config.yaml
hop_length: 160
num_classes: 13
norm: "batchnorm"
kernel_size: 5
mixing: "cutmix"
optimizer: "soap"
eps: 1e-08
batch_size: 64
weight_decay: 0.09
Rows from block 14, named by matrix and row number. Each number is 128 + 24 x the weight over its row's rms, rounded and kept within 0 to 255. All counts start at 0. Numbers have three digits each. After the name is the row's rms in percent of the matrix's.
# conv: width-5 conv, dilation 2 (model.blocks.14.conv.weight, 384x384x5), inputs 23-45, a 5 kernel for each
conv.157 099:093106117138146113152130101173138157149136132123120158132136088092133072123170118138120174110127135118087146103107100156156123160099139111142157157128142110132107138118090153115133130151104092153152123120129163139125103155081169150146098120135141080119091104130127125182116106115144114139146135152086123143165142152132128128111100124078146135163
conv.158 099:135163086116167099144143146153117101094144097118144146106118158144147122118164107115094124152106136146128123108150100124131106130148142125115107119154114084069114147094136122117124145113144083112092144139144137159133162130152163085104162118161139141122154093127164135124100153172172117107148135132118125095155086102129136141130157130100106149107
conv.159 101:124158113102111139168130070152121143127058145112118180103119116170099118126169192156074142145149086122108145157132081154120124148118139133137118172154130116152149109135103148146136142120190110156077092148159121166117138153147134110151133106104127167159157073120110102117139104124123110137142133105141091112103152113120129134125158114128139105138
conv.160 100:148090095169161150073088136127156089172128088121148138095154128108118109110135151173101116134161143144099105097106160118129123151112089133143138148128100085097144112093128099121106172123112172125128106102121154107098121126118150147141114124090154167127111126125144142136156130151078120119117161116140145149152088107136120134149140152103158166093
conv.161 098:093150138172106123159115119137082087143134092148148119117102148099124104103126104127168092147129086140127162095143098151124143138133127178087143164112135101086162099159131118114086126139141113127129110103134121140131134101167107132106142140147121102095143105130135105132159122151135119129128156118132076123128118137111150137117146075160128145134
conv.162 101:119116157130145102159108163098132126141121121128143113122145119169134166154145134087110116144077084137178094121130158142072128109156114109100090147169122121099126125106103141129134132145180068148085115109128138134187097121148099140178157112143117109128107129160102090112129170107166095155114120097186119137128115125153116140120170193108153132130
conv.163 101:150169086163129169128169154118147115125129160086140132151172128167137099127116146137160120096145143121094156123136158136114115139137189111132149147085121092099161114121138067160092104145145135137147132127121146080125120133153089119123119135104118151135069104113088134177129128144124060102122136126098123156088156081140171113116139128108122107104
conv.164 103:163158105128102149144104134131125133093131142151128126121129111158108166136109088102091166165155117110084146104095136110173172137143086157107120131133089155132101130082078125118101118156114164185110098103154100143159150155183105199150133101134113100153117148097146100180099139083104139135111086146103130115129128162150128099166131153150150120086
conv.165 098:151145128128071130131082163155115189153160076145148148137114123114128171137122152119137149124141163135121157097129074165112119108148099124118090089182170063131107137136150092110133130137148128112138142100108092133138088101134141109122108160153153132101180075139117116083125128113107114135150125108167148153148149104144091142125167122111131122132
conv.166 099:129109125113102137097139111132133155109095104096082105114095144168110087079083113104043138124106120124161117095114124170097126145158094103103147125138111109163176129151158110104149113099118147120119106154114126125104132154153136083157169089132128125123134080132120122126128147094117129120155137153209087130075076123152138154102128155115147101125
conv.167 100:074140095168114175098110126044128161125112095117109115111151140085151098102146100150105117107129110121146122134103101127175139090151135148124113125083112107105171129132166174145111137170153142150119091119128143136119133102148153114176158119112129162102125102149118145105090119103132083106116153099174118115127154163128114136131116118130109135118
conv.168 099:108084153149171141110124095103161128124099131142171067126128117157131145111122092137148176126159142138073165100146134130156160098105120123126139100169121149107164154088136112113111112158085117139126158168115161169114124145132130136113112092095164094161150169145141081116119190070131178142153078096125084109117134139110145124157152173110182125105
conv.169 100:119097119114100158104159134101096113127092132136108134103128097128148137136140138120177149126135143145122128139178158164057106158119155116103126138134140118111132114162161151136159136107126121143149147136078097167120119150125105158172155118126152129137171129158134108136120100139167123112113076145126102136113135122132135096143142153107138115100
conv.170 099:136131134130104106142128107133192120126097119137143138117117152142118144160110137104152149162135129178141101134178129163129145125138197089148143103119140152141077164106129146154129145132131134181163085125121109145090108130143114141085195133136097165106096119188136083153130117085093069111119180129139096147146136133117126143099112129153123175113
conv.171 102:130177116084187143106128152135127147123163149119165073142077095146180108140082194153122157134110101115140145137138153139129143121139132124114127153105113104157146133154152132077085098161107155124132135108114130110094146123163134116103131142144160125116132112122102120126136147119120112097171095153146128131118131136102124095157133130117146150120
conv.172 096:127110099128106137109125110103129088119101108132125121149116139120107154107134150131081144069109139131124158134123137152136187128107097112124116154101095070121123147133104111122134106130115082106093137157133146106093169144145132137149141153137126110098153089098145117150091115150117183155103155103161117151121098114136123153088151129105108182105
conv.173 101:130119124127109115160139120096138113103122095086096123137141101109109094130129147123170110110139140122140106157145085126110087170123139091166165097161089114160132150150116132115129124148128144124101116125130136124130140133111130127092140117102109102167136128161165116103149118116184139151126133096088137119155114162139144157178150132083122128111
conv.174 097:134159166124126122147140085148106142086151113123126110126145128100113119146140141052135092111162139140087149157124146107099133117119149140126120122107093142114142146113183111142151133118123171146137140083125141124153111115164119105106158142108121122136106135105125105117129127148128107124042105150095103132119157088154100122104142165111143086141
conv.175 098:105147123114142124140118133117132138123133100143121106086118118098100106142138152138137110122147141104157140126121124149163076103154192144138134079142106113119130130144156098126142125152103104181105153120139129112126132136126158118109185093103105133101098081136128146122128141153112182086100125091127131098123157126138130124157132098144137108093
conv.176 098:095156158115112128142116083133137141148117140130105106133126077127122115136096136155129134138134122138127134140158180150109124060125171133099129146083112140117117129138117108165093140099137150106109156093127138125106117143089123113160158078151127109091086129110120109111106171115127133104134073083134130155116109118141114131103135074113079172108
conv.177 098:114100129132149113154092127127118129101091139127136124101145131161137147132102155086126136120140122126070134104122134144085119144129143137167140114103114139106112131114103127161135108128143140150126149099121145105146120170065146135131153151174079112103138149055160160129101105172116073145147111121135145151137112102108093138090148137135200107110
conv.178 101:167124084121122146115130110149154147142145115122118140151158165146163145114135110125005125139152108114126113169150116184135134134121136088130085120135116106146122137109128123127103135125152123142103110094108120128106101109092097117045161140127118141110143136131175115089111132138123131140171115100105147139116098152134131078164172135134146109108
conv.179 104:091130131162144133164129143172103100161122156144164158091117136141133172090155060155133168110131124135148144134074142146113151160095126101106157147115074131120136134143106143201082105097132114126144151120121109146134105124117133115115108171120132159158147122142128143128111090145112130105146129157095095093170131113128109099135132154162134105176
conv.180 103:102108118141139158150093149135143118140085112144141152119118129178126102174151075185142097143107134107118124136158147110131103116132105111071112106092147122090126110113167117176129109176123144092161177114133125144116104135114138096145086124118159098091084108106132113104146135120100158099136138097154103135079102136095107185159098129120143110108
conv.181 102:167117105164163155103090178159128186147120145129167113088095119095109100155166107156124116130206143129117132130100092134137125083126127105113122138104106082150159106097147124081144180126075129152115100105176128142142133066198109156121141133171148108111113118130126090138113100154123116182159118124192148141074150130127104165126162098131145108146
conv.182 103:161125129128114083145120118150122150120127136132117153103173096113134156161092064079136078136173157113102118111106110124122103100103073121107116161122158126072098152117122146112124152122119150109104143110173086184134142128106135100111127122147113138153157115110114092141138148075139168096174133144117116143188124143098143129133134147122098158123
conv.183 099:098150105142148100116131155128123114144130160134117153139093128095141168084113148113114120155137095100176108135119113138103101119113091131099108074133096121158119141123085097159143118126129110103135125115130126118088162140141124123132100121149106144100129184132120103102149074143105158127110101134128123135102102124123119189101143134145109138101
conv.184 100:111109120112107140089111145105117128109106157155166133110119122137115123101180145112155131123126176150129146134098166170146104131149124153152105119123152085138135088124098105184190073141095163103124107115131125111143117125171141198092138126132139103116141149097144108148134112154131105087126131081140135136135148121112091129111110126122103143152
conv.185 102:154091125139118081115138164136170157104109163130156117122168117122128143125138165129143103132172117118121108114100120124159107146130140140134101141160130131136100173150127127101166156107108130137145147122105081134126094095112138098097140140126113136122150089096157130099095178140125160123112138125121125104147163146164116130136144144194125115150
conv.186 100:141111117132162136089155126136126117141143127124087083136118091128115117138143146177128081157106099112124109120095144118121147119107114134149102146087119096135137140124127096131149124101149091094105147165117101141119148132176146103154123151143132143163124140081110142129150104102147099115160150106113080116135132151118122121128136191142137132146
conv.187 100:150118144147091184093145147172094155106150125149135130104148131134139156146129083131110087128120105090133113125120086101110118113137174120138138098121128145123130127161135081161126121132141156142156149104106130151151080122130105135117120148076151159109137122132128131154119143095128133120161149117109163137132106128119123116136152152133099122135
conv.188 099:128147106097142118129178107112138109121114110120129134175127112070197136144148093148095112088114121099131142131097122176116085138067111130127116140193096143125072143148119139081166152125125109100135140103144097154121095125182127140087119179104188089138095133162148189092138153135126104108147090146145128097129155086105096095142140130117170096128
conv.189 101:114141147115102092126135138108145112127105091095117131146134161099139113113115131161126082139147140160156106127143153117096105066115122187160154139068144107118118149153158120122156078118112121166151091105135115121091084126152156109151124122147116140125166117100113141132127149156126143108107108114134104138142127127102161124170105123146156115112
conv.190 101:129079132076155150123106115126148094173136113159121159150132106171145105124147163109138131101114144109116106141126189153144146141112104111135140120106138094133120159206132113124161145130117079113116131107113106105124057150119116148143120154125110094139121145149123135118164130090081140082130130127185131105118117109124132136136124128113071149104
conv.191 101:106134143111109130112119095112150125119148118118158107129131134120079135140085116111145140128107084127192128113158130129122114128151135161107154130129114139121137186128094099127162128132125114138135128142164108097128155147135146111087087139102117142117142133110159155143122124186131117129112107139086131151166119097147139144159147140118100123151
conv.192 098:131120131140104113171126109114154104117090129167127129117131144077128133160111169123113140164103129111161173107137143115094099154088131115164117152115089132099142095133153123115147073179163102124165123151109114098154102108074129139161125142126133139095157114103135144107148157099130089131146126125114113124159149196131136115145128130121088116154
conv.193 099:102100116150114107129131127115100155079162146074203120122103146132133116121123118171145137104132141155116170120135064132146132162107152111127129105122104106128147063090088111134099125169113146096111151138170135139122178084105121111149083135160168179136124099141197144105108159132139119154101119108111108115066141158126124151143130139096142116156
conv.194 100:145105143151080144173115178125117139120149109134133130133148124152095129145115121158114139147084128130121125134117149093122119140135116100164126110127154096109120107131121138138123148100093076096084097114146132140072135132134137145131147113162170108150130097127178112130121093110085099099156124157129100153157132140097144121145114111124147149103
conv.195 098:069128151164119140130063161116107115078149123143128142130105105111118132176130112167153130133114145084115136129119176144138111134156097115108151094152122151118143138158103129121115120115132139130129173083122113140118084175121150113129116129137110121109078103122121126128122152143095099157104119075091157113122114114129151098118145179106152117151
conv.196 102:111125137126160146104115152156156125091129126113164140130127103177137118117119147121114102146072127133110103150155148099116137089113109142117156117118106143114115123143147126156161107126132137134113075164137138089145138092087124175103129125126137105150144118109139145099147128098103182122112125141109119135135177119141097170105115188142157143121
conv.197 099:164142130090152147126139150127149074119133108098133163114154096140145093116084079114161108130166103116138206115122140152100097106084104149105125121142111136124156118128142107148122140155110101092166083161144133184151132116133104136152136158148133100160127122146118132105166104086146093155086135097134129114104106154099122159110111145126125123121
conv.198 102:112116098106148108137178116121120103162115079129125145176136155171111084145123087128088115171115135110128157123129127118122109146157123125130126159114080115071106143146131119097103173190112116143143122096112117080131082074135058128140142145150151145198139139125167153093140134151111142126138102154134136147125136121115134139116140121102141069154
conv.199 100:134131101125109160131108076133097154114111113171102115156148118131144086119117138111115163125153150088106179124151135092090135136167090113163100141153121135132073153161156126120130187113159125141114161097138153105105109120152125116141143171153147116111107092100139122155132129127151151115114121150179121120111123118129121144158119142137125132131
conv.200 101:109137145088112142112133146058148127110138152127138117105147080138082161089134119107117137164154101153126113130146080174140119138148151152167146155131152167137130109133087122155138171119153093148051164103141103074109173120175134107100138140141138152104165110116128116185145082120127161133119158117140159122139110158088118128137129084122072132082
conv.201 100:123090129122102109098150150143105091107129132139125115084097145134186141114120138131114132147123112105138151131141144124137145141113097163100123177146129167131141141136107111122111127131127095095104152123145092144132129083132132115086164084118123146139100122123178142104130122132182092116122173143153105127167104129129143146134147108168131168135
conv.202 102:138127133138138115089134130153123125096084143131139126102136141102139120121115130121113149123128129137105123128116121132123117081154120159127161086158112144156084112161125081136120143120141158137119097129166108139111136139110138133147101133134112152143130111151150126132106154155152160097122098162123115119125140128165144116132156149139095094144
conv.203 101:117094184148167118133103107129137096147149151134127083160117138082119144162116103130089135119143104134120164089097139131133097102161183111148140166132112102117113151084130139140162112121152139132123154136161174107115091129111130176104135096105117135122100156163144145125122155167082136164109101124134116160107156160106091166138146134109136117077
conv.204 100:112138112119186100123144154132197053136128085124146090099149156105170125135172093126158081067088122071084136096128155138104101133101138123162089145177115133104135109160123116125140130167125170141152132098153103137135109100115145136120105094098149122130110156109164132117141124124136135105125090127110180128159082186114190106162130157117088178131
conv.205 101:061162126142100154116152107133095162118118151098090147082120104128128093105131137093159147104131100124117125106150139143092059123116092105119136121148102144142115105159117074141140126144100122149112141123141093130147110141096128143119112103100152154130112121145156162119066178106143129131118126131124127087154117121112096120106150115132137145118
conv.206 104:121126138137167110095086119115117092085125124099117108104141139199158146140155095122118110155151123130154119107129117130120145129124134069125156102125129128115114112155121131130139126103119142118120114102117149125153140164120139131111148129135145111133121096144099124146106108118113115165162126133133100142140100097104150131148114114182148123139
conv.207 098:170119139161095141181113073134122105113113114127110117146169117165108090161132139132119159132164122112160096158166100145118104172135130111145134166087118121098140122155095164100118132160104113062120145087123132141133100115166140119139121178114148133115131130122153110110105119131108171116164121141138118114113148135114097110157165146128168072101
conv.208 097:148115124098095108101111138137093145148136151112128133094135109099132137138129083131132092160176057167173137144083114135209141136111108163095150172139133105128127139135092114132124107139106119124148137141118114155152138144130106137114098129066131179139096145125127147145133084070164122151121101171107107171112156103128106131147142140145119125162
conv.209 096:137134151139122110149143135098157068104163099174105127146157136109130129145096137085124156121161153144145130123142167120094104099146102159123101155146134104139124155169139115158151141137149115093133168146088161151087115121140109132114144091136125116124146130122134123110105180088149099094117122109152154134156074144144132084126106120159142144157
conv.210 102:160077162160103132123119142141076124141132098137124095080097178107132113119149125136093136151121149138108127145126125146121133122075173135104129172113130149112136126138121108104107124107122135150151158079132156139137092127144142089114123085122118112145123133150076117152096142131143141111132128116126147089116104060121134114145168113138140129092
conv.211 098:119097150166090147119143140074120173094152198111139114108103125115133095098164109122098157105116146113124114112143118117117119113143113120139091130136115149143095137122114144111120111081148175184095127113133127127152148148097124161115074125081143128083152130173119120119104163095135163140132144141137153120130127142102156128088180130165178110084
conv.212 100:146101135126069135150134139137120147105123097120158135169131152113122161117107152116070113178118153116145148150123113113157136129126128138155144137141129161137090172136176120123127120146104158145115106134124133118138127141130161105122145148131129124137087134132145119137100128143121117135125120089117174108082104104153132134131127099121117161131
conv.213 097:128128106150131100122072144141138122183094149109172107159134142118087115137140137105104087136110165122141159142171133045115093124095150135095104130118115134128131172134168157125131128082133131090134124115111167143104140144141135097137129131165154130156114127140142130123142105127134105119085121137123151122154176104140112127093105150131135105125
conv.214 102:130118145133092128102114136084132128153129098150119146090140119091118144106106095179131183095076121147106121144115139134150152102151155138094186111125127124147116134136139096134117128132168093147167131107121156153148120102106119102146145119119116118142178158100139137092109103117127147142146127119177171134110147135124136136161148150096114123121
conv.215 101:139163096171058152067143142084104125113080136127110141128118092139158139173127118143169120156128084153120138109102158130111139146118120116115091178132125136111082107099145117071131150091104089108142118117122209155145103088107091162133130129072104159127132109102111115168095138124137117132118089139096120092116125091162147099133131139112140128090
conv.216 100:143105122114097127101113137109086140141125099127119078111103163098126161090120124184102123156134126105157106152123102121092135122127121078122137126148138097121130146150131123125138133127166111122100120156113172116146107098100129168126106109175122111141134157147152147127152091163104153178106111111130089154140110081149139134112129159071105203141
conv.217 100:178128131160126123117139153152112072159110096120075145126129168145114102155126132099130112161115074127140137077067152149102106140081155133098128171108134090129129082113176147124159150135159105191159083110146136188130141127121123094163114115156096129092113148144121128122110122107120106153138093143164112123131140180153161157124107154095130154128
conv.218 100:120145117118140141084117146167159113128092123123139133125093132121116140161137146107107113136155135134146161124087129121094112156127120150132114089068125140121150142116154131177122107152104119126171129102135141117117088127135142149167065125112126115129166142085123146153121105159150141098134099157111131068129145113119120170104122181103134130141
conv.219 101:127125119114152159118111135180131094124139115120155130140106139103112144132093150154136112134166139098074091146122110105092118123132157094121099130116187124119161146135117148124143111110159112111125138117150082122136164127146135151138102137111140111147121083140180074133071130124142118123130130137180109137133116118144108129130145106144124113209
conv.220 099:114141136099138156110189113123172125131099169091111113121136130129126112131138128079139141119139129108168159129126096100071110132139150151091111143120135119111093121111142097147144136123085160128119157118126167123101173145111146127090150145120083125143166144102090114134093144149176100094111117110116119142139150115124145065142123124122131113118
conv.221 102:115118120082146161098168137114113129113134157103098118118101129095128143138164119166096101153118146096150169106116119126131113135088122139137142091100144144143128124100103159177127138162155092182140146082130152086161151103144119107154150148151160128119168109109121157125104117159113096130125135138110128160108093099114112139120139094122122137176
conv.222 098:155146127121114122172125172120157157108092165155127138086139153118138080119158125104125123139160154130152094127122118126154105125091129143107142136105146125158109102146117125125105137147148110146148099145115110131131101145116144126128150129104140112139128093125170108131137144121129118128169099132117145136104147116138155127103144096129164128141
conv.223 102:163112154181099118117130139168163181183133137167117115089137152121149155105129108188142100117108126121089097145130161103118103121098106150112141111147123094132144114132153142129135129129158171095104172131097154114146113124118122077116159114092115130147085125119101151148128119126123083131114166093114132116111121120143143151105139098124140124104
conv.224 103:107168149117128135100158136140124108094151162102106151155118143148087095192093137149136092092116143143159138171144135116153112105127142115127150148130155126086131141101087050143108179137168086135138117090148104140152092151119102133112081114161115147121121098127085172130149116133112128143076140134158130149144112147144111137134112096100144096134
conv.225 101:162115150151138125080166147073170141121092150152154155152113145122132119126110151116134130114151118144131114134153146124126117136157135102143170121144170101131115107120129113110135147128167147064155116116101128161093131128123143158117123130144158101136127109135107170112116085080115096161134159158134103124125095165107180080147135145120123156126
conv.226 102:134110137106132082154112150158134132135117152164138124166073124102128101115109090096141124133114142139163134112157099113147125162118102148151100098133103157098163168099149137085132097085127131089093082078120121132138141175173173168137127115166097156121084109141131136112113081145169158127125120106139131098164140145155075125115145152150148099166
conv.227 101:129111135105142135130165112110149159156153109105195135158099108178127159145120108133155168097173109145111115101111121119115075131109130116174121136108141101104137191135152146112092109125129152137136163134140130143080122147136116126098157155141131079136123117165076109160089121139133174066164156141175120154139114151148096136122128135129165120160
conv.228 099:183153110082139111118109143134141058132127085173146122176095102138109136139080128088122130143139160147117111142149105150111149113160115111125086125154131093127139174135161094145180113134173119107135130102110121136149130146150120143138139166108169125115125154122148058155128095124152122097105162132104136116104121130122135184119106147152159119113
conv.229 103:139105104139132086146164147097134084141114085123093131128137139126113130137096130111120124117139117087111124152106152136104083119138139139121146159162137153130100147114096145095143125145118119123101183094134101121147100089122093131116118080111085126084140157114135137096129117092161136176151105155116136103143127123128115098134179145104106110169
conv.230 104:163083143111152116136109119107097141167107120148125123082158116154119129097137139120128121100151147148134117039118171146136095100122100083139152077178136135131105155139155128101117118182127099153150174137084116129104149072133161117115133133090092122153162150091133115106126101166154124172173121128135128118128133141136105117142099129139146133127
conv.231 098:093132133145154111107108144159111097102171103098117116136149183152121085126122127146135134140115132169109149082108116128112098129137136126145142177099147142132132160144129143127105151107126156135147105133134170124068175106137098116105155113106143112174146107133101104121082102145143105118096094149171120086145172122135081137145098178113121134136
conv.232 098:120143108142134104118125115147118103119138095107130093139101139133071116128123127137140118155137113174130104110137111162111147153108113178094115106130186098144137105150088139124127148138094194120122103123128109112171136091133121113147146126162156145130137100155133131136103147127110150118121081128154085138170118130181121122134122126141114132163
conv.233 101:134125130123132133145145161129147113101140101119094131080125078106108155095087114134087097113140140123155141140075123119134172129154164104117120189121152099137096115119102093098120134184135136113101127143120110104104130099127104115125130160107157120122117153124135123113171067106155115127121093131089107096172113092120148189111126127046095165141
conv.234 098:094136119135121108116124181111127160114159151099119115117151145091148154153078149130102156104125146143128143115115148128109118136146157166141092134130144127105130120119150136170110133138099149127116124129115075119108146105108144143119131108110151082157134141115164126149095058096135164129129099138163056156180157076131108103172130126112115126144
conv.235 101:125142140137136133159112137079094104131108169149098131105136149134143117106118108124104074115132132137118101111177120158141119116099141125120136130101061121183119078172093135184139181140153109152133169109144146119095113149167121132193140130125079147118152121131124128128129100097137075172098126137126147122149129171118143120144130117124128136131
conv.236 102:092129132143147140109110164116094181122162098120106156094133147164127144063150113123121148123108156150114119090149115141133179133122142145121137127115127125098104133112143094136107122175118143098133107108125121142157175142107144070152131124131139128088071149146097149122106110067144114149124099122142140150071147144084131105161125115133148144139
conv.237 099:100146125095114151147123133132147113112114117102129132118089148136131133146141126100116142087122129158114149150149126143086127121084123138131110102139138133130136107092137154142123136135137122091136139138118123186147121090129131131161183121127120094156150161171129104129098104118147151136120088113180145166117117137120124117075155121111119157140
conv.238 100:144122131106126116110129090152096143142126155074146105112071154148114117148156147106115117111112131120193135093149133103149122129142153132136148146120161125119081128107124086113136131129117107104114169089116105092075187127125143096135062118118120101111133127156115072144136150119121094119132118142156128140177137122120139116124160150120128148140
conv.239 099:113104109125125151120151163082157120123146172148153127153125120141137117116153139120133115185138133101139107120173041153108169118113147116172150164144114123155169104085096138115108126162128098130098125114148185181108120137132121140108117134122124093115149154117105101081160138119141072137060173139085147095133095138088133123135149119105114138151
conv.240 101:151130163140115111090139114112080111091135138116117155130097131113096100131136129156092047175141127152142139151152118138150092136124192096123109148122166142117169090119117141103092089200196097156101121152102185127139112117136126111115111110165119107172144169145152196180132152125079114124173119110117106099090120147117118122148173123121135130159
conv.241 098:092123131179173103151100141120125163120097115125085151172133087107186115096106121167151141128129149149172125164129127169140128134137130122111102151095117149114103103124131163171076167161118118128129088140184162117157123112105139121127158126079177084147130133169131107093105154141144112135109079085143119111114163124134119129111164129122089168185
conv.242 104:132115118153089127104130145132114154142169115128135129110142124100128129135141105095118111144129093121127130106112204120095107125118103123128135173150107135113153129124148200137110136135106099168117113122145124115120121121149169097160110149127097186108078115156179106094154119166170100084153161163092103138122118105097139118186137158102123109156
conv.243 101:158102063142116107115146104122139139111124132158186065119137100118111159159115137126101120184128150101145116112137144097085122202138122121121133118151139150128090140145146139088150188110140093111087121147123147165113125124143164146119111135144156104131156092116095098101133101110138137154126145121114123108116098142154097130120184074159133109128
conv.244 104:178116153129123118158106123122095122133132134112090112136106159132119101158168126121153139161128104095143172130157120122114133103133126129120118135127114146166126140109150121113095161149115160108132139157123130162185143103146100181139140145119163097118122097155090149149128134142133182086120132108137154065138115148075115119158121137125123111109
conv.245 100:107145158136140119166127102137150112123110179138153117131128119152129141114119086103137129114138141101163148170082128143132154099136143111143128166122102119147101124110106136102078195079128155125119118139153136118141123113157116133134136122112129168102134120087110123169139096105104157093136131139088156173122103121194155093119129127179100122093
conv.246 097:136076165103117105112119168109112144103100120124145113104134079127109137127123129126131125141111121142083110115131117087124081138158134136127104133118099098121099145117140131120098116095165134141130128173100133121110118135148165110158155177140115115150099137161133128127139152139075175128142095172142103145118149118120125114109195136118070138159
conv.247 102:128118213108111117156078125137137091120143129163122137151109139153115116143113102125138159149114152176102170109172135119097109128093135126092104145175095128141129104149125069163136112099160139133087113141160111100104148148127127123131124141112150165105127083160156126110123128112154141151109147141136111143107144144106156117117077123135116113102
conv.248 099:109136102078083162138131155126132164135153138087104160097122123090131141180121090139192114183164121144153111111117115153166118142163110166112125112100126084133133136116145098128104104119167151178100144132099134128122142155125130127137181125116138136107134124106103155145170111107129135102116130153106126097120118174140144080096077153100146148142
conv.249 101:144126096135101143130126105111125122074131127090122148095136095143126111153121097102095186142161125112099120126104098094113138141155103130160115115152106143126103172156153090114144204109091177080139120136100106153130124179128106131100149123116152173097109114134153128113134112126149142119132126138117132110108137088143119182105140145113104156138
conv.250 103:111153160147142108147159138150190137129165075159138149149148176174120182110120119100156149124142136094130120138057121140127103142131134136108162112140131114125112106116129127104166148148132159161081139141131085168157103136106117108152160126145128093153145104154082162165088117155175108140096143123128136117156125113074142154131113118133107103097
conv.251 099:183133102146164086154107088152122128135143141102108145099112111123123135067140086134105154130149087098063103093105162144133170126158099151149119100131148047115136148143122119130161125106124141160153128070107169149134114116151129159071111141090163098138132128130118142166147092107145144112085113138153121138112168170137129126114133103143074144157
conv.252 102:123134142142136131122143132116151109147145110138109130113137116126147142113135107114120110134109132149125141134114131087112097103115159166138138128084105131144097152122117169109141170171129165127115182130158147151148158114096133179152123097167112115117099146152134127134110117076090119134123126103134146150131144145162112168118083120123150126125
conv.253 101:131120119153121143158137048147090119150101113121123125116120127130173125102104123125103144156173095154127130117137118120135125168194129082113149155134109121137090113109102122135114112118095155128142130147136156117140156115109140121116147160131103122072115105134122137080108083154133148071131121086103132143137094124150130095116144143158108097115
conv.254 100:134104136105167131151157108111113120130124124154124087104107083134153147145170140164108105161118142135126111130122137111091138120095133084179132135133126125187110082119144146109085133106124117149170114100141111132135124077155153137132120097150138145125104124156151145151180093156151124150134118171129100131088106083146130122123169155107132129157
conv.255 101:119095152125093111142182105101143141134113154119139142125128097133125146094131158135155095134155134103097167130185133173120123125113154151103102119137120121128124146178129100110132128123122107109138122135118117137139139098097133085165184178117110121122148124135116135112111136143108088114146136143109105137109165108130122096159133099124102146136
conv.256 096:122150113157091157085145141158149104116132162126134109139126135141100162107127165138158129163157161132140116098129116155133104120135157110127134165197115159160118160139154123105151143088106099131048133083083150143085122082138117125160137170121112126098096139119132156104140122127128146147149113153126144120119158121108126107102183107136108122119
conv.257 101:077181121111122087129158105116139135173124099145112130142119139130133120129170137157127143136107109156111083161107151104104126124178149095157113157137119043117150133107096135140162103138105146110133121172129131143107130108145120129088145090137128133137097132075099120119084133121105117142141157136137169135127125130134115078081125160171098127099
conv.258 097:106123123140121152160125101149124075147114172129114138120132139131081112099122166154170140137129117127140098132137147147180138111114125079112136150142123122169119140148106107127132116144127125121128085152107116125118121106188182091124092126162124112092087097107109138095172087105143126101150111131110131136099115127132155136134106115119165122145
conv.259 101:122102132130121150159088141119142117144165100133115066180125127081133161086142161131122102106171127113103122116174091145087112127151121178104139117134156118123152151179150121077134115103125151112200129157089152095129123123093153151137142145126093139142201122117089120191174173126085090119125107120144166143126143121117145136148088104095122100101
conv.260 100:134122145110116106131105138101075142125116135119137107091097070157150143111113142152151091152136149142165095125091158100117140102134165110128133141112114103124144080126121108125161110162104125122137136135117134108125138156117111126151093135096116150153154125128144101102123093144103159115134142063128125156084190141178101136154100139166124154143
conv.261 102:164140053084104148113156119171135126132116139090110166109136103060128145121147133152106095158103145166142127113129128125118096111125104093129169127139154129142102112145145095116129166104119143145128074141127147125134133109147162069134140141115115134103124148171143126147149156106110130121126179134118172147131114076121149122100148105151128131134
conv.262 101:131103089144140113119129119125107105132158091154081151150109155106116155161139129126114114095087168156144104160138148116133121126125167125134120123112157118157128128102129146100177148122088125158126124090121079130085109140138108110126188107094129187168164125116142139101162129144144138148170096101130140144096132113086143162103118162119107180079
conv.263 101:132153126143116120087122126114114147131101138132126096110116151110144071108115136105125147103129151126148102119120145143141127137116105121121118110125155136116125157118113141143081133097141156130143115145146110133104137182115115092153121128102109147131090161124118114116110142124142139149135161126161133103104120127151099133099120122178131121152
conv.264 100:146100123123138088110151114121131142129104128168101123129108144080174120140104148101130109156122099111104141110122137116139147145133128095142118169106130178125125131156159136132142112170124093146131181057128136106095115125161107150109117135111110114139141139118161090130155119136122122127133133080143141129125105158143109123131120109092166106095
conv.265 100:129150086160129129116141120096067147154149178073119114127103170126058123145099160124099106145113103139115135100148080134124129109132129109127109112115114162172072152111108111151120132140082144148150147135127133122138144127140148110112111136119113133127108132078120169135154143133148123093132122128127138114138192149092138131121158162114129095140
conv.266 099:102097124133123104127063170119110134134115167136150137083131163129122164125129110146082126077107141184111110140089181154119153116090105134124167112122116137145119121122130117133100097165117127087144155097154124124127086103166096162092121084137177136113125147164117098180145114114154117139135153121125142142154114098148098135151125150113127115108
conv.267 096:119107135111127119190143132097140093147125168132158109174108139113121126142117124119152121168085137145125126143118150112131182118131124135161111162108129113155134141153175123128108130167112156113179116155088136163141108117177142120152127124105144141135109172137141128110116124107141130089147130156112155123098158092170093108130075134177107125125
conv.268 102:094155113113189108118117123144122106180110149149151121089140138074153155128161124126122126151099122090124143130167110094116106163139081145144132077143131104113131132129113200112127126122107113114173143129138149079153091162162112127095154112131172099088160092132155081125124098127118117128111105134105154122153139087082159076179140129162094092123
conv.269 102:111122135135112099168102110101185155113120118118121157101133134139123115124137118209115102107176072129124102167134149131190086153115156085177140134159127106074148155128156127101133131139113100109124120138119130147169157052126161124143121133122133158151126130150137136163057127118142172116114123115168188121131130125133139063120124128152123118079
conv.270 104:143097117087137117171135096103138150157163101130113135095134139160115124148110109170127142129151109056158100118157160117166096142153122132127146139062107127128139153112107125119118144118088111150137163122110114134172144143136119105109152120122135147143154115118123146103114137138107131150062132096126099115097118142111126141117119169119114120100
conv.271 098:116099123121139142100190121135162134108084126109126078161124136118144068143072131144178140138132125133111095142119109123095108112131125148139112123136151091145114160148127130131100120124131151154114164097135124089137134130146173124077122126189139106127074120123128100110124183184122128108091170132156107145135119121109089134134125159119152135119
conv.272 098:124140114099128127150125111127154112143148142138122150127123142145115129136121113197091100145110146146120156126129140145102123127122124119136106124165152087190143116143106105128109128132165164098134176131138137131164142144131172149121116118152110145099094124186147136109109086100154146111118151116147158134131112147106114102123158150155132156115